From a checkpoint of a small audio frame classifier: 7.3M parameters, arch transformer.
Rows from expert 18 of block 7, named by matrix and row number. Rows with one number belong to one neuron. Each number is 500 + 25 x the weight over its row's rms, rounded and kept within 0 to 999. All counts start at 0. Numbers have three digits each.
# up: expert up (model.blocks.7.mlp.up, 32x80x160), inputs 0-159
# down: expert down (model.blocks.7.mlp.down, 32x160x80, transposed), outputs 0-159
up.4:502548488495521497467467493453482489441510488476518547525486445482483493518534498492474476492484507511468481492507501498505487502543477552493493508517483504479517531546541515478500502522511468550449519513492451479480514535507505515515485508476496496493489482516523475459516487510525525545459502473468532493519472457515506517503483480566531528502503511519503463503502515505508524505502489522488495458491491523517498527496465444479475518544489432528522484509488498531517481469493566
down.4:505485502460513493489514465505491449465429501484496451473550519518506496472558495545502485489543508494485490516514522470446512514499502488458503514521467531471514455484490474519492483474494497517488506498516523514516500508494514527492484520528487472472482495455481516443479524503445492503514492511490499496531488514549487492492502482496506464501535525473460505471514531502484469506500534534441497497458425489520491553524491508542525493474478502511541487529493471530492528488492516
up.5:533446511485463510524548507531546459458493488507516477495496481507500506491489478517514524513534522497473496473526513529489535507491446490518488521504486443511521492468499501544517498477529487564534542510498486502492504524502496519493445490497484472466429481495525471470497447462487507490530511523493498493510531514501545503520501492460508530467454481462488506505472498527518549488507493500467485506472469474538487495480541497463505545485479483498479460501514493519480461485479539
down.5:504490541525499523502453503505485551493545481532473490520449420515533524481474497475484486487459479490488486474462489523509499468508460522502471521492498490536493524523518496508508472510520448515495505479523487464502535534498531480482489503464489500543494487472478502472497446537495501511534468506483536464480516543468521523535478480507469501469479491481505499512471490496484509522530463530507528512501452458511524473487535503461468504519518492448492513515482522458530492523472461
up.6:509515532482446488434455502480520496471482501522501527538436466493497506504507507490482471521454501504486481477489494525518520501540461553486475472475469471545508550549518565487463463547493491529479501510486481470465524513530473507510502491505484506503486489527489477519514516532505463504461472448528520491490476474493515511464500503559526512490493504542509444537503489492518497504492500523500468475490501503521478518477464469468469506523489455505489479512506514522513497502479502
down.6:468490490483526491494533470524494437483433556456496520506546534489523483482540489543498512502523498523498505475546521485483490526507502482459538493525500519471533460488489471511480514503488507516500529503509484485501494505473477521548488518521502458461448483494487491466527525478469502515496487514445490529518488458529480502463539517491541488509521527498478539477506484528500492501472511488478496489502515520486489523473487496528537495510470472544521477492501485550491472476518577
up.7:492468507511512513518508489520559463428472472480537491520509476503533468485488483496506498512518499502467494472513524541509519505522497516492480503506492476522509508509512518536511510510522495537560567480505467454461511524500513484520499514480509501489460466509551473521509465471528532491509480536479497517500535501480534516519497492470498537453452454476505480505480504496532542509506474517480499482480502467524493495514519542447503546532484472520456449473543505516485471498487528
down.7:487491502563528506503457499517487544468507481511433506540474436487598517483477499492499494494469502543504500496469514503463504485480464500488443523505478488519525511539486484533510468504507451493461478480514482485520534529486514480507525512469492517527503488484472510507515448521483520517505492507470545482513509492482499537509503492502511506448497513486541497482486496475492493522533451522503516493507477491500482470434529483480489488526499493487500529521484530464541471520489519
up.8:508443479505507501517530504581497485475440466487462489473539510468476537495540489500504507520547512462509499511488524525480515531493470504501496524528482496470547490487503464508481492464495492540513506536470522539530548516487536519450481519507507496485492500513515502482501505470505517516512504484452495521484492494520504511540498494501531538483509548480486496518482514543532531500530507487508526496462445476534490549502498523490522512432480507510505504513489492529455472556491513
down.8:527517505487502491506452508508479521504546474524503457481486498554521517530521515476530507514472456528470477518494499477494485449491507498548486525482478503500491522510489451490500551484551482482487490512531544474456504514471501469487518476521486502533515522459532507520507494531472468507536466491562537469492525546525491477520504500512459503488506523488486469459494533469477480515504491501508513516510450481506520487502518479508508475482511501478513549504440517458550528490487449
up.9:528459541501460502519515508508550502479535496523516493526488468515485458477487481487522506511510503507483471490513492516519543488503438492525455506475516452541481528469520529511528509506519514558531509495472496508489523508519489495533468489502491474482439492495508475493505470475519515487526497525516480473518532531502559508503503469475481515504446473509495520515472460497511536488513500483458464511473481482551494464483538504448454532498514481485436453503527498480508493473481507
down.9:476465539531493522507469497489493536502520501534456522552458438503526495485478494452496471503513486502507513469473484526517508482511448509507459501480524476535485522491533489498526465514510459547503510481502469480501539538533509481491477505478494495511457480499483474479493469502520515510540484510473536462462503514443551533515479479487489512491470480527497513529455464534498522493521480507511477496498481480522483462467549498465475517525534462470457465504516526483515511508479486
up.10:494457482511511490524548498558501478467476484472440512502513481467480549484546484499534480540524530459488504501482509502501529519500437507518524520539494496476549486500488485486492480475494469526501528543475500514512521514494536518455495506512488490470499507528499504467505501460508501513498501505470499510484496489516483516536496510514554526490516540477493480537488518526545545489535492486521516480479436486551501549502507502498554530469508481508480504518481488531467444530482516
down.10:528506535465500502506438504511476507486536508548503458480504491565523513523506517481501523521493466492476472511504505488474504445492519507498486541476470524514495495516501459518521526477556456509462503509524534504474519524472505501490496489508472485509506515449524523477496501515475470522549472505534521481479522563532479460520488479490447486496508534471464466447488501484478460528488513503498520504499442498509527486504517498495491492485505507485498550487443526467533524476487476
up.11:484508522519489528482486514513531491447548491491504513527514497499499496498455483493526517518522493508481495471506491565506530504528509514488488481476511476565483551503522499519504466518491499515541528517494495492487571484518506497517501507522519479484473483463536506534527490490534519490540479525500473540489530518463537495508509484473456515491453479472479509505490489418515536503520489514481501493551510485539506458512535555467502516509502492540465469459545497469494531491481485
down.11:500509480540517517503455500497483542501511480500470509551507464502581510520434514505507467501485530553463486485453488506485519500492459483517477505483495513524507475507501476489564489499495503456465486490497473481506513529495520456524512501475514558511529495501494523508502463488514542511473491526483516473493507499498494540506494459504492477430463498485523491502444475493500521513541470477485485498515510495488499467469527490473462507555534508480458509515526525461535495516482501
up.12:474519487512554511541506516522459537502478515487455475477532507520508514505518489487505513511521501463514473504489515511452495481474505489490519526533518530466525484474482440494513529477486514508443466516485541552528490519461517533454503508520505482493529554492494536493505542470493493508510516513471478523512441516539460494517517495504515514523532580491485518474491487525489455484507508453538514496467465491489503510531505524520517491464531512491497547495456486507509481523498489
down.12:499505476512510461485470515532489542493485451499530466467489565503454528535504508470504522542478466505521468539515504498477492497511522519511528514478509525481501504504484483504488504490515499463496456544450542511489498476486492511421513492540510480486528527482506536503511542487495464493519502490559491518491492523540460465520519517513484459472529547479469465491498501489497506452527538442484516500478476463489511522495505471518519490469507529516488525467472496505514505495518459
up.13:487496501490497466467488527514496539556501515528460542506486540480493527516491519522468504463429523507517524502495500485499492508533543508480511478462495505488535510494477538485504476506466444460516498540507493500519513484561489537497508503538516514507519474527482506482530517533547498538479472469497493538493528486473466487509524539542529508488507467505532504490533552514482495482468470520544504492512497503496517551535478464537503501519492502481529536455490491554503506511501467
down.13:471507456445497519484534459507512473527487556513549493468544495551510512533498481553501492467523508478495534518501503459511493530516538474495543495501501537477466463499505514540483492494464530492489532496521482533497472468511487522569519497493505509493484480505496487484487498519495480502493491518509523511490498476512489505488487528501500568561498500537512489484487497468487478521478497484537503504530522497468485460546470488521557486463463496490554537507506494494477513457532485
up.14:496480505522526468491491517549480535493506500483486485538536530503503524516493513466512491544465544496527469500490506508487484508486471499502499500522490541494537455475478486515474498504515520511451457502429545550480486497509526525497531537497478502516494500506525551521516506479485487474517519466531491499510482493515463502511499512509524535510542581490517518499496469522506490485538531456502499493505450477502477500428510469496490482449552523512486532521470513518476482475499532
down.14:474517471493519473510489504522498495535477523502519524481516565496546498495462516503510524507508454511563519449543526492458514499492526511483501525513521533499482527486510463508492523502476499444463453506487520507484512498443477522496478502508478486481530521483546472492539548492472501500546516495484503530532490504531496508472528529464528531490558524482479484487435476503512456519516517480481475496481517526467520504458529508532553495452520490505500519491487482476496501498516509
up.15:507549503486531460481481498520429494477517489489473531503482477473468524490508475502479475536495518486502478498494496494467502499500486525496515525541489513457530510519494479451498499482485494485465498539469520519497523528486501508488486548501512485495518529529516535455529534479521486526503457452496522471495487481520416499514494494553523541517549567500513473529487461502497512489509487475480508468477460507542527531519482513504534500482514476514533559531473500518499485518477506
down.15:485477501484514474503502523494487482467469520510494475471551561538504507495542506507502537524519474476485492478529514461471517473483527501466491529498482523472507439469499481512532495489505469502499491501519527517471509482461492537475495504548479454475479523479503511478513530491438476512547493507523504530506497521549460457465501521473491484494533516466458491457494488487497440495488528489486491498483470492483491516463537502525563474480485477541512510477493480512544505457482518
up.16:483511532536524497497480511536505529504529528505490497575496487522518500503468523439534483551496507512498492486493489524532520494502427521513482469524549507563497475476514497506494495506535504542479483486459502507466515527520493505518537512495483495542448468489527502508510486462503510481512514515481496493540521504482526529514508495486507509496492524518521489518475469535525522512537506481488477493507451474530478461438535466487490515496564508495450486528504515508471504456512533
down.16:450520488493531492513475499526493498506458517505515524521523516487555493488435514497507517481519491513525484437549527491467517478497484515468483546514520522521495544478505482490520504488486484497454484505472486500479519536453501520531464516491488479490490488468551495472556529485511506504533510505474492496506492510519533514481528483451538510488532518469457483504425445533504507507511487468517477488475507525482534475477550537496528514493543471488474483485516490474506485521488531
up.17:536462532494468503520527512508542498486534506527522497516479470511487456467490487495523513510517508511484478492515486514521539479505423486533462508478519449548493520468512522503518509501520507564538512501477502507497520501524484500527459486504491471475447496495515471480496464476514513491534506523509485478519534535506561505508504478475482512509438467497495520510479467502516540487516499480466464516476485485543500460479545499454459530501520484491445450496529494485513488475484507
down.17:476479541529489527506461500496496534496529500532457513550452433511520499487474490457508469504507477494502506479476477532518510491513453510515458507477512478542481518501537490502530466517513459542505513477507475486499533535530518486489472503485490485516460479495478475474485462505524516519539476509479531456467508524447544532516474473491474508498466484517495513526452466526496521494522474510516491499504475479523491459484549498468470513520537469465459470503516528482513511502472476
up.18:523458527502469497519528516514555488479518493513498493535494477509486452478489487482525516513524508508486475487521484519521539478507437494531446512487523456551482528468516528504524508503514512562542507502467511507493529500514492501521467485510499478475450493494509466486493462474511509492530509522508478477521532529513569514503505474473497515501446476499491525519479467503517533486518506459469461514480481485539492462479539506455467526496514483495436445502528492481500489483491508
down.18:469476538531490526504465502487487541491526511529467505548445441511517500483467494448500478507506483513501500487474481531517494483510452508502465504475524483536492524497528488494533476514519455544500514482497471478502534546529516475497480504480496502520455482497479484485484463509519510509534477509484532459464507523450548527537479466481473505485469488515507502530454462539492527494527476510509494498496489474514496448481554499464477513527531474466454465510516522483513506507474481
up.19:495469512516489516538523506571548488463468480499477479509529476490509522502516482489522513528546502487475484485506525534488520528496450509518490506510493479502544494495506497534504495481531459574508546520485489513505545534500525521466488499509503479488454486514527487487490482460509526500507511516458497516484504493505527510526506495471531535466463514475490495510464511546539546497519489506507498490453448463553479505485517497467510553474483485497470475507506501543459448508485527
down.19:511508518498518509505462505531479547466520478530490474507481432518547546514492511479506496490465489525480470502481512500489512454497469516517474537502474486519511531518489474509501503477554436503464490511507500478491524530467520497484492504481504505536498493447489522492515463529479481514532463497517541451490509538496508504531506479518477488472510530480478476472484516482473512507515467518518533502495425451504528474476531494487489501499518491460517537511456523459558492525464478
up.20:548459536486467493509517509513552487478520480535529492521481465512469453464494466496515518502495513511467469500530492514527538496507453491517472492469497443516490531474507542509513511510523504555541519505470483513488507509533484510514450492511479485482446491504517478478503466477503497505523490503524483474518535519501541501507511468470492526494440473489504519530491460494510533477505507486464462515481476476538487491476529499433461534500507485477451444510535495502517480483492504
down.20:471465539513488523504465482488498538489518509538468524551473430522529492450492487450506473506505471505510523480486484520527500491509465496502470509489527496533478506492537486506517469508500443563489511470505467497501550536530501497502480502483501478513462475493470465479501458496521520510547484526467532476466504505448550522522487489476488522499476487531496515505467475543480506500510454520504481496509486469511494457468531490478509503524535467469475463500532530480511496507474496
up.21:476484492513502530535500502542557482445467480496500480508529468502544513511501487494519501510535492507464481479501522540485523519514487522507491497496500470520530508536526511551516497501532459553518567484505479463467518547508522487486495506505498511485456471521516490483502448490512541504482516539454516509485507492484521499503500487482525517466444473477496486485463506532542525514508494537486504501466478469537488479503515488467494563513487483508461471473503513541474453485496548
down.21:510480502549515515502472504560485542456472465523469498513497432476570533491484510487486487492469506501520474477456500504470516497495445514488460509519496479526514519530493488528490476500543440509473479496500487490519545537474534496476513509462503529522507485465474531502513451523478500511497482499471517469503497513495501527524494491530534481459502517468504485494489520483487510495525463500521529491480444455499503484455525501474475504505501484486522537542475525465547485533495503
up.22:546543500457505514418471469486458487484500475508520567536469510492471483470470516529458501508474515526501511502478505495507495495542497497502506470463472477510462548557514520466510488521488520495508508519531503513512488481500509512529485510515526512522497508532492554505536504549535538508478482457515515485506505480489466475507485495549491476458492513520538442491511460533521455508501510508502492491488534522511500493482464508500468452514475468535500513491519495522506524491486541
down.22:510455501530497517498534493512507466518445540463492475476534496540545475530559497521517488471526533476477500509483482455488494526486463476507511475494505504491503501493506467502439491518498543494494481490507501495535485497537504494547535496482540536465497485511496513506494497508464536489485485515450521501523490447533494529457511526510541488492492485558489500494537529501499448496514522518452488496493545514510455542526447494513487471479497505503531484492496474527524536480534517
up.23:464505462530499540533498509546518481450471483494492483472520490517540557532501475517501503506542469476501490489477549521469526531502510502500511528504499477495544492549533489561521489477528445532495561503511504475448535532474537494469515506518489506468493496512490507490496452495501532506463505535450519511474492497484486480506467497500513496458487520473482482466458532535526502522499506535505521518480477488519497491514497498478510555480480500514480511474481508510461467503496549
down.23:540492473526510507504476505573482519472484458510485489483505459456536526492500510492490504487473518492516470475459501499474510482496461520494477508510480476520526520543498484518471498507538471496478488491508510484521529540458523481460516506460519531537543491465495549496521474520470506505484490493468512476507492527514474512514493489539521477483501516471502489492505534463500518516528480495518534491488418455526522500473490511473456516503501499494542556533449515465554493540499482