A small audio frame classifier, trained from scratch: 75.0 epochs.
Rows from block 9 of a small audio frame classifier, named by matrix and row number. Rows with one number within an expert belong to one neuron, the router's apart. Each number is 128 + 24 x the weight over its row's rms, rounded and kept within 0 to 255. All counts start at 0. Numbers have three digits each. After the name is the row's rms in percent of the matrix's.
Before each expert's rows are labels from the 100 clips, of 14976, where the router gives the expert most weight on average: "lies over" is the class under the peak. Only what is clearly more common there than usual is listed. The data: synthesized solo parts of chorales (CocoChorales).
# router: router (model.blocks.9.mlp.router.weight, 32x160), inputs 0-53
# up: expert up (model.blocks.9.mlp.up, 32x80x160), inputs 0-53
# down: expert down (model.blocks.9.mlp.down, 32x160x80, transposed), outputs 0-53

# expert 6
lies over: A#2; F3
router.6 092:124130136128128141098099140139119148128133122123119168148131142117126146115137163165115156121170140111150181098153119173110128133181144094116105136130150126122143
up.0 086:111119114117115145097115129126104130118103128104112156131140113105125138111116146162136113116147119145130170090139117149093120104177109107130089139133148097114151
down.0 101:121099086137136154124105120145116121154077106124082162112150112133112128108161130145131122110161163097122169104130076158114076163175111108115125132143133091165125
up.1 115:122134102095112093125117129142131147140132177171143094155113177136137159149140121116108160128128156140150127182133104144151143177098161120106103116107113145115106
down.1 105:083134129120116106144126117090183163147137159168132070149115199160110112131109131079117179139112114169132137168107146111130122142116122132133084133112127172090138
up.2 089:110119107119118150102114131123102129126110127105107158131139107102122138115115143166134113110140124144130174083135120148100115103185107104129091140131146101114152
down.2 102:122098086142131156124107123138115127153080104120077163111149115132116126109162131150135121110163162090119170105131075156119080163176116109115120134142134092163120
up.3 089:114123102125110146102111133128095123119110125108114154132131112096126141119116151166134108105141128149129173087133124146103113106187115093128092139131144105112152
down.3 102:119099082140131154129108123132116128154085105120074162109150114138112126105166128155138125107161160091120176113131071157121082161176116106114116132138132098158121
up.4 162:128115153146105146144086179145142142088164167144143126139140112154185116124121164117165143141130126111138107132134136148115170131157124106102121130077155110123157
down.4 128:163132108092115149157124117165146129093147156104149123134107120091140122121106120099168094139123125148157085157087145097106170100125127140131097147096143119143129
up.5 101:140112103128123138142120128122116136131165159160147118155102135119143160144133134153107155121114137081155125155154118166163103148136154092101105128131133162109108
down.5 100:126121135151085124131135117051144146136146131142110098152098186159131094104125112102154160149121144146143120167119155100139108130126148136116096132131110141104109
up.6 091:116128141102149079106152139148152153148129154159155124154131173159137111139161172064124148134129138127141117173116122134095172174078159158127135128106128159150101
down.6 089:104142131101173115158129119144179127154143137148147070160106159142124136132109121089099164132101088172147115147134165129136138130095134144141128112110138167101153
up.7 093:110118110124114147099113131127097128119106126106111156132137112101128137113115147166132114111146126143126174086136121148100120107183111102127090142131151102113153
down.7 107:121098084140134155126109124141115129155080103120078161108152114136113129106166127147136124109162161094119170107133075159116082163175115108117122132141133096164123
up.8 128:120138113088113096136119120149148158135115174171148078147116187138138142145139119105117159124139151153138131168125114137133155176099154120119112126117114140127119
down.8 119:094138121113123124149117123116186155147121154162127069143122198149112121127122129078104172137121110166138138145106137132124125151126120128124089135112139170098144
up.9 088:110123110124113148101109132126098127120109128107112155131134110101125141116116148165134111110140126147130171086135117147101116104187113099128093138130148101113152
down.9 102:121097084141132155125107122137114126157080106119076162112150116135113126108163130150136122109161163092120172108131073158118077162175115107115119132143132094163120
up.10 085:146139098091130108118115137126145147098162159163150130171124164136119126117150129105107167174101128099161108186140121163135131178098151149087100110098113157128102
down.10 087:109131132110144135130142116119183139153137150164132094160101194150109111134094110093105154144111125156137098162134170093119123126105131137129099133122115135094131
up.11 092:135116119114102123084113102137088138127093125106110145147137120103114136111103125162135110123159115144105173099128123131090145102171124108138103149142155089119144
down.11 106:103116086125136144139105123143126132149083094144107147122133103131113144110169122122141128112157140128131170129137071162117088168172105101121127136124139117165126

# expert 23
lies over: D5
router.23 080:161161144158159131120088125144113153097126137089097159134140155127136095093166138141099151139175134111134103137170151142123140127101178169158153110125162164124139
up.0 104:175163135155159103123101143145130128100122163131108105139136097156149136145162104170123117131167156090097103117124167150120151163089128148114074136150152161161126
down.0 094:128132122167119111140089112118097104161123161098117125120132119165152118152126104146099130132137102094061122109149118159163121179101147125140120138124115174120138
up.1 085:133118161128138098114122151137157148117107119158108196159109111135136103089122097098113151149115115180111108120134141123148132119137129153141172116096141149132127
down.1 079:112105165120164127132119131115176117118119157159109124179113057126121128117147118105131107128148090149117107148090107146124134134125102155075106159097133147150138
up.2 088:145137131130085133109120134124110126124148134147161120131135165141101123127128154144114136129146121064161120159107117145111102121122151063083129102162102110105151
down.2 104:166121075102077144132136141154084148103166115123165115088127132103102175139120140142169127138102153110171127151129156111089158129135130122152127133134083094129145
up.3 097:120115155128150092102108147134138118112104134158112196151119124134132100113127107103101135152106094168107071126145108125136116140135126157118147131103144142117143
down.3 100:148079156122125123144114134120161105084132156157111131172102068122121126120155117135130109129160091153123103165081121142103147140128098150077096153100106133126158
up.4 084:129128157134169088111107148118138130122106138157109176149122109137135110120124087107096131152114111173099082108140118133144121146130123158133137128094155156127139
down.4 089:133079163132129134151109122103152102098130165148102120170109053128115122135163099138127094130159087158110107164100119158129135148127102154081094154097108148121149
up.5 132:167144111139134161122107114183122116119088112138128091098158100104107168180144129148137117114134150132114107124165141118102176120154116155128117166120105110161137
down.5 122:145120077164106108124113105157128086113127157128123126085115104150128138093096147122129135122121142102126152127106147147096158129115129140143081156133102148170155
up.6 122:167125112139124163119115112182131113127081114141121089084155085108120164168138129142142108121145164145118111130167135116100177121148112158130111158114108114173140
down.6 117:136133086170106114126110105163109088110126159124132112084142118151128149119110118137127111122118145099106145147124153169096164132118129138154101155128090148159163
up.7 099:170158139159153105127105146138132129104128161131107104135139097151150136143158102168123118133167159090095101117120165151115153165091124144114072134146145164166129
down.7 092:124134127162118117142093103123098102162124169096121122122133116162150116154125100150103123130135103103063126114154119162166122176102145125138122133128115172116139
up.8 102:121107153123142097101109142130137122116103132157113194149112119132130101109118110099100131154105091173111081122142109122142117134136121160122153127098139139121135
down.8 107:144078159126130123141116134120164108090123151158110130172108067120122126116157118127128108128159094155119111165077123143104144133126098149073097153098112133132153
up.9 125:117128092138147145141155113132154082133101137090119129110165111089146148146098151103156104150139156141178143096130138106087165152134086167142098162151141129168148
down.9 116:128103104132122141119128085171125107116111121125129092117197127111117152099104129131123120121086140183120120113126150151101171137137079150145108144154119132135164
up.10 120:163133115141121161124110116181129117123087110143123091095156091106123159174141127147133110115139156137112108129170140119103178122149117157130114163117104111163135
down.10 113:137124086173108105125108109158118082105124155129123124089126114161134138109105133131120125125121145096104152133120148157100160134115132137149097152128101152161162
up.11 097:128161123123129162123144137154123132124130112125130126136128201129120138093148157128115145119107115102141147161102139153152116086142148068125194132144158119100136
down.11 104:149167114078148138071150166151138142164129082170162148137111122131109159107096149118160156144103149095136129118126121104157140097143124112133140118127139083164095

# expert 21
lies over: D#4; D4
router.21 083:120087149156147130163165126133140116141135124116109132133109130117153092088166183115122157114169118153134175133168131125131147133087151118134164178176159135115124
up.0 094:108127101147107148168155100156128097146105128119149114126143158085159113106097156088119101149164116134184162102127134113128131138117113130125112156153155129130100
down.0 084:097099114115136113124132134111095132153128140109110182173152146124121124116089096106143127152118145125145142102121144131132093107152078137150118166132135147125128
up.1 100:133144147171088125139103137108152112122180104122155113112126109117157132132170157115169135115174124159111145171142118092133157159088123145153136121144131091100078
down.1 084:090161085092160160118166115144132104173134184097137165119127146143095116111107116115136123105129107103132171129108117116161109106138135131158117152144166182155112
up.2 097:126140117160103140144164132149123089143150137126157092119125152098154124126121174078106095144172129129166159135126123102120139164103086130143123143144143112137080
down.2 096:095157110110176146142152110145101112154150146105110164138146104141131110117104081106156107150120130102163133084116147130138104132136099128116141164151155167158122
up.3 101:101115099144112148170156093155129100151095128115144118132146156087159111103097145091121105147155111136186160098131134121128128131120123130123105159154152138134110
down.3 087:101089117116127108123126134104098135149125137117106176181157151126119128118091100109139133147117148127139136108115143129127098104153080138154112164127126136116128
up.4 106:153110138116136080093142123133167132125096122173131145157163123116122131143155119136092147104113137135098109140158122116128139120124124127121107127138111093085126
down.4 129:140138157109153119117124127126149154114134087128137127139181116082107140147165111122119135117118134086111077168116089136097155150127121128095087148165085109109122
up.5 094:127152138171085125141128133121141112124176105121164101109122115116157134128158172106142123127179134148137148167136115096125168177087111142149133127152129094113076
down.5 085:083167083095160156124166111143120102161146172100132163133141136135108116122104102114146125118116122112147167112113130115162112106139124134147117159151163176153110
up.6 112:154113142118141080094138125130177141124099114171133146155164124113127128149155120136091162099115136128103106140154123122123138125129125122123115124137108090086122
down.6 128:141134151111142123118118122125146153104132083123136124136181118075109140143165118125121127116117130089111077168113089140101153148133128131103085145168085110111128
up.7 106:098106102140118146165163087151130105152097130112141118138143155090158111099097143094117112148148114135185158099136134126130128128119128130121103160155149141133112
down.7 084:105084126110126106121126131101102141149127129126102176186162145127117130121099096113139134147114153121132130109114143125123104108157087138157107162126116128107125
up.8 103:154112133113135083094143118135164130121093124175133144157163128115120132145154124143093145105113138137096112138160123120133130118131125124118109127136114095085128
down.8 120:139138159110154119118124129123149152112136080128138127138183118078108136145166111115121135121120137088114075167114094133098154148129118129092088150167085109113123
up.9 094:107126100146107150167157100156128095147104128119149114126142158083160114107096156089117100149164116131185162103127134115127132138117113131125111156153156127131100
down.9 085:097100115113137111124132132110095132153129139110108182175155146123120124117090095105141130151115146125146141102121144131132094107150079135147118167134135147124128
up.10 088:113121109151104144166150093153134097146106120121156123123141145084161109102102161095129103150166117142183164103133133119135139139117117139135112156153145121115106
down.10 076:099099111108134116118134131102103136156117148115102183178154151135111127112094097107138134144118151121130142107112137125132097099152077139155111166127135148123128
up.11 092:132138117164096125147150123134125093145157124131166103115117140098162125121150188092118102136177131143148164155134119098118155170097088138149124146146138095111083
down.11 088:092162110091161154130169109137112107143151155108129157144160127132109112120100076106143121136111131094155126092105141123149112121145108128113127169158154174147113

# expert 27
lies over: silence
router.27 172:108108107092117133131110073122096087126101128094099128113094100124105124120093103132122069130118110130057138120162118095109116139117146122105110118095116075089111
up.0 132:128093146154104107146117147117111162096155122126100109163116113121149158145132149135126150127105151179136121164123137127130114127114132087120145102100126115104124
down.0 091:116082116115126096147114152149121156122125101127122121127092105125132113130116146151122164145110112184128127123107148144129103115099110107135126115081154116129109
up.1 128:127094148154105106148117149111114162097156122126099109163117113120149158146133148135126150127107149178137121164121138127130115128114133089120145101102129116103125
down.1 091:116082116113128099145114151152121156120124101127122123125092104125132113129116145150120162145112112185128126122106148143127106115099108108134126115080155115131109
up.2 014:159147110106139159147094127069133092165164130128114180116124095148118121125127109172103132098169108092109146103123127120135122128118148153131112135135121101084142
down.2 071:146159135119144166108135110127126094136126149119135137123167147136121122112140110115120087124147137073121128122130116116111162144139130133100145130157120143135145
up.3 127:127095148154107104149116150108117162099157122125098108163118113121148159148133148135125151127107147178138120165120137127130116129114134089121145101102131117103126
down.3 091:115082117112128100144114151153121156119124101127123124125092103125132112128114146150119162145112112187128125121105148142125106116099108109133127115080156115132110
up.4 135:129091145154103108145117145121109161095154122126101110164115113122149157143131150136126149127104154179135122164124138127130113126113131086120144102099124114104122
down.4 092:114082117116126096148114152146120156122126102128122119127092105126133113131116146152124165145110111183127127126109147144132102115099111107137126114081153116127108
up.5 023:170131134114138136148096141050155090168169126139110180135137102145126135137130107167085132099147104115115136114091120132131138142117129157132129123136150109094151
down.5 084:147152127107145164101136123153132098130126141121138141116161140132118122104136112108107086129149136093122121111116118115100174142136122135094154130149125142146149
up.6 133:128092146154104107146117147118111162095154122126100110164116113121149157144132149136126150127105152179136122164123138127130114127113132087120144102100125115104123
down.6 091:115082117116126097148114152148120156122125102128122120127093105125133113130116146152123164144110111183127126124109148144131103114099110107136126115080154115129108
up.7 130:127094147154105105148116148112114162098156122126099109163117113121148158146133148136126150127107149179137121164121138127130115128114133088121145101101128116103125
down.7 091:115082117114127098146113151152121156120125101127123123126092105125132113129115145150120162145112112185128125122106148142127105115099109108135127115080155115131109
up.8 112:134082131151092122123135123191074157082123125128116108160099118122149143119127152132131139125094175161123130153142136127132104111104129086117135109100095104117100
down.8 116:111095121137121087162114148107117155134136112133122099137099117130138119142120142159146173136099114155125136145133143154160082115105128100151124114094136123108103
up.9 135:128092146154104108145117146119110162095154122126100109164115114122148158144132149136126149127105152179135121164123138127130113126113132086120144102100125115104123
down.9 091:115082117116126096148113151147120156122126102128122120127092105126133113130115146152123165144109112183127127124109148145131102114099111106137126114081153115128109
up.10 032:156128150117143117152109160048171097158154126144099174143151104138128144155133106167081132098145102130126134119088122136134140141122132150125127117134171113098159
down.10 108:144144120099147157099139133178133103124123131121141143112153130125115122099135113101092090133146134114124112103097120114088179141130113137092165130142131144155153
up.11 033:153129151117143115152110163048173099155153128145097173144153104137127145156134106167082133100146101131128134120089124135134140141122132149124126116133172113099160
down.11 112:145143120099145156099138134180132104123123131120140143111152128125115122099136114101091091134146135115125111103095121114086179140130112137092165130140132145156153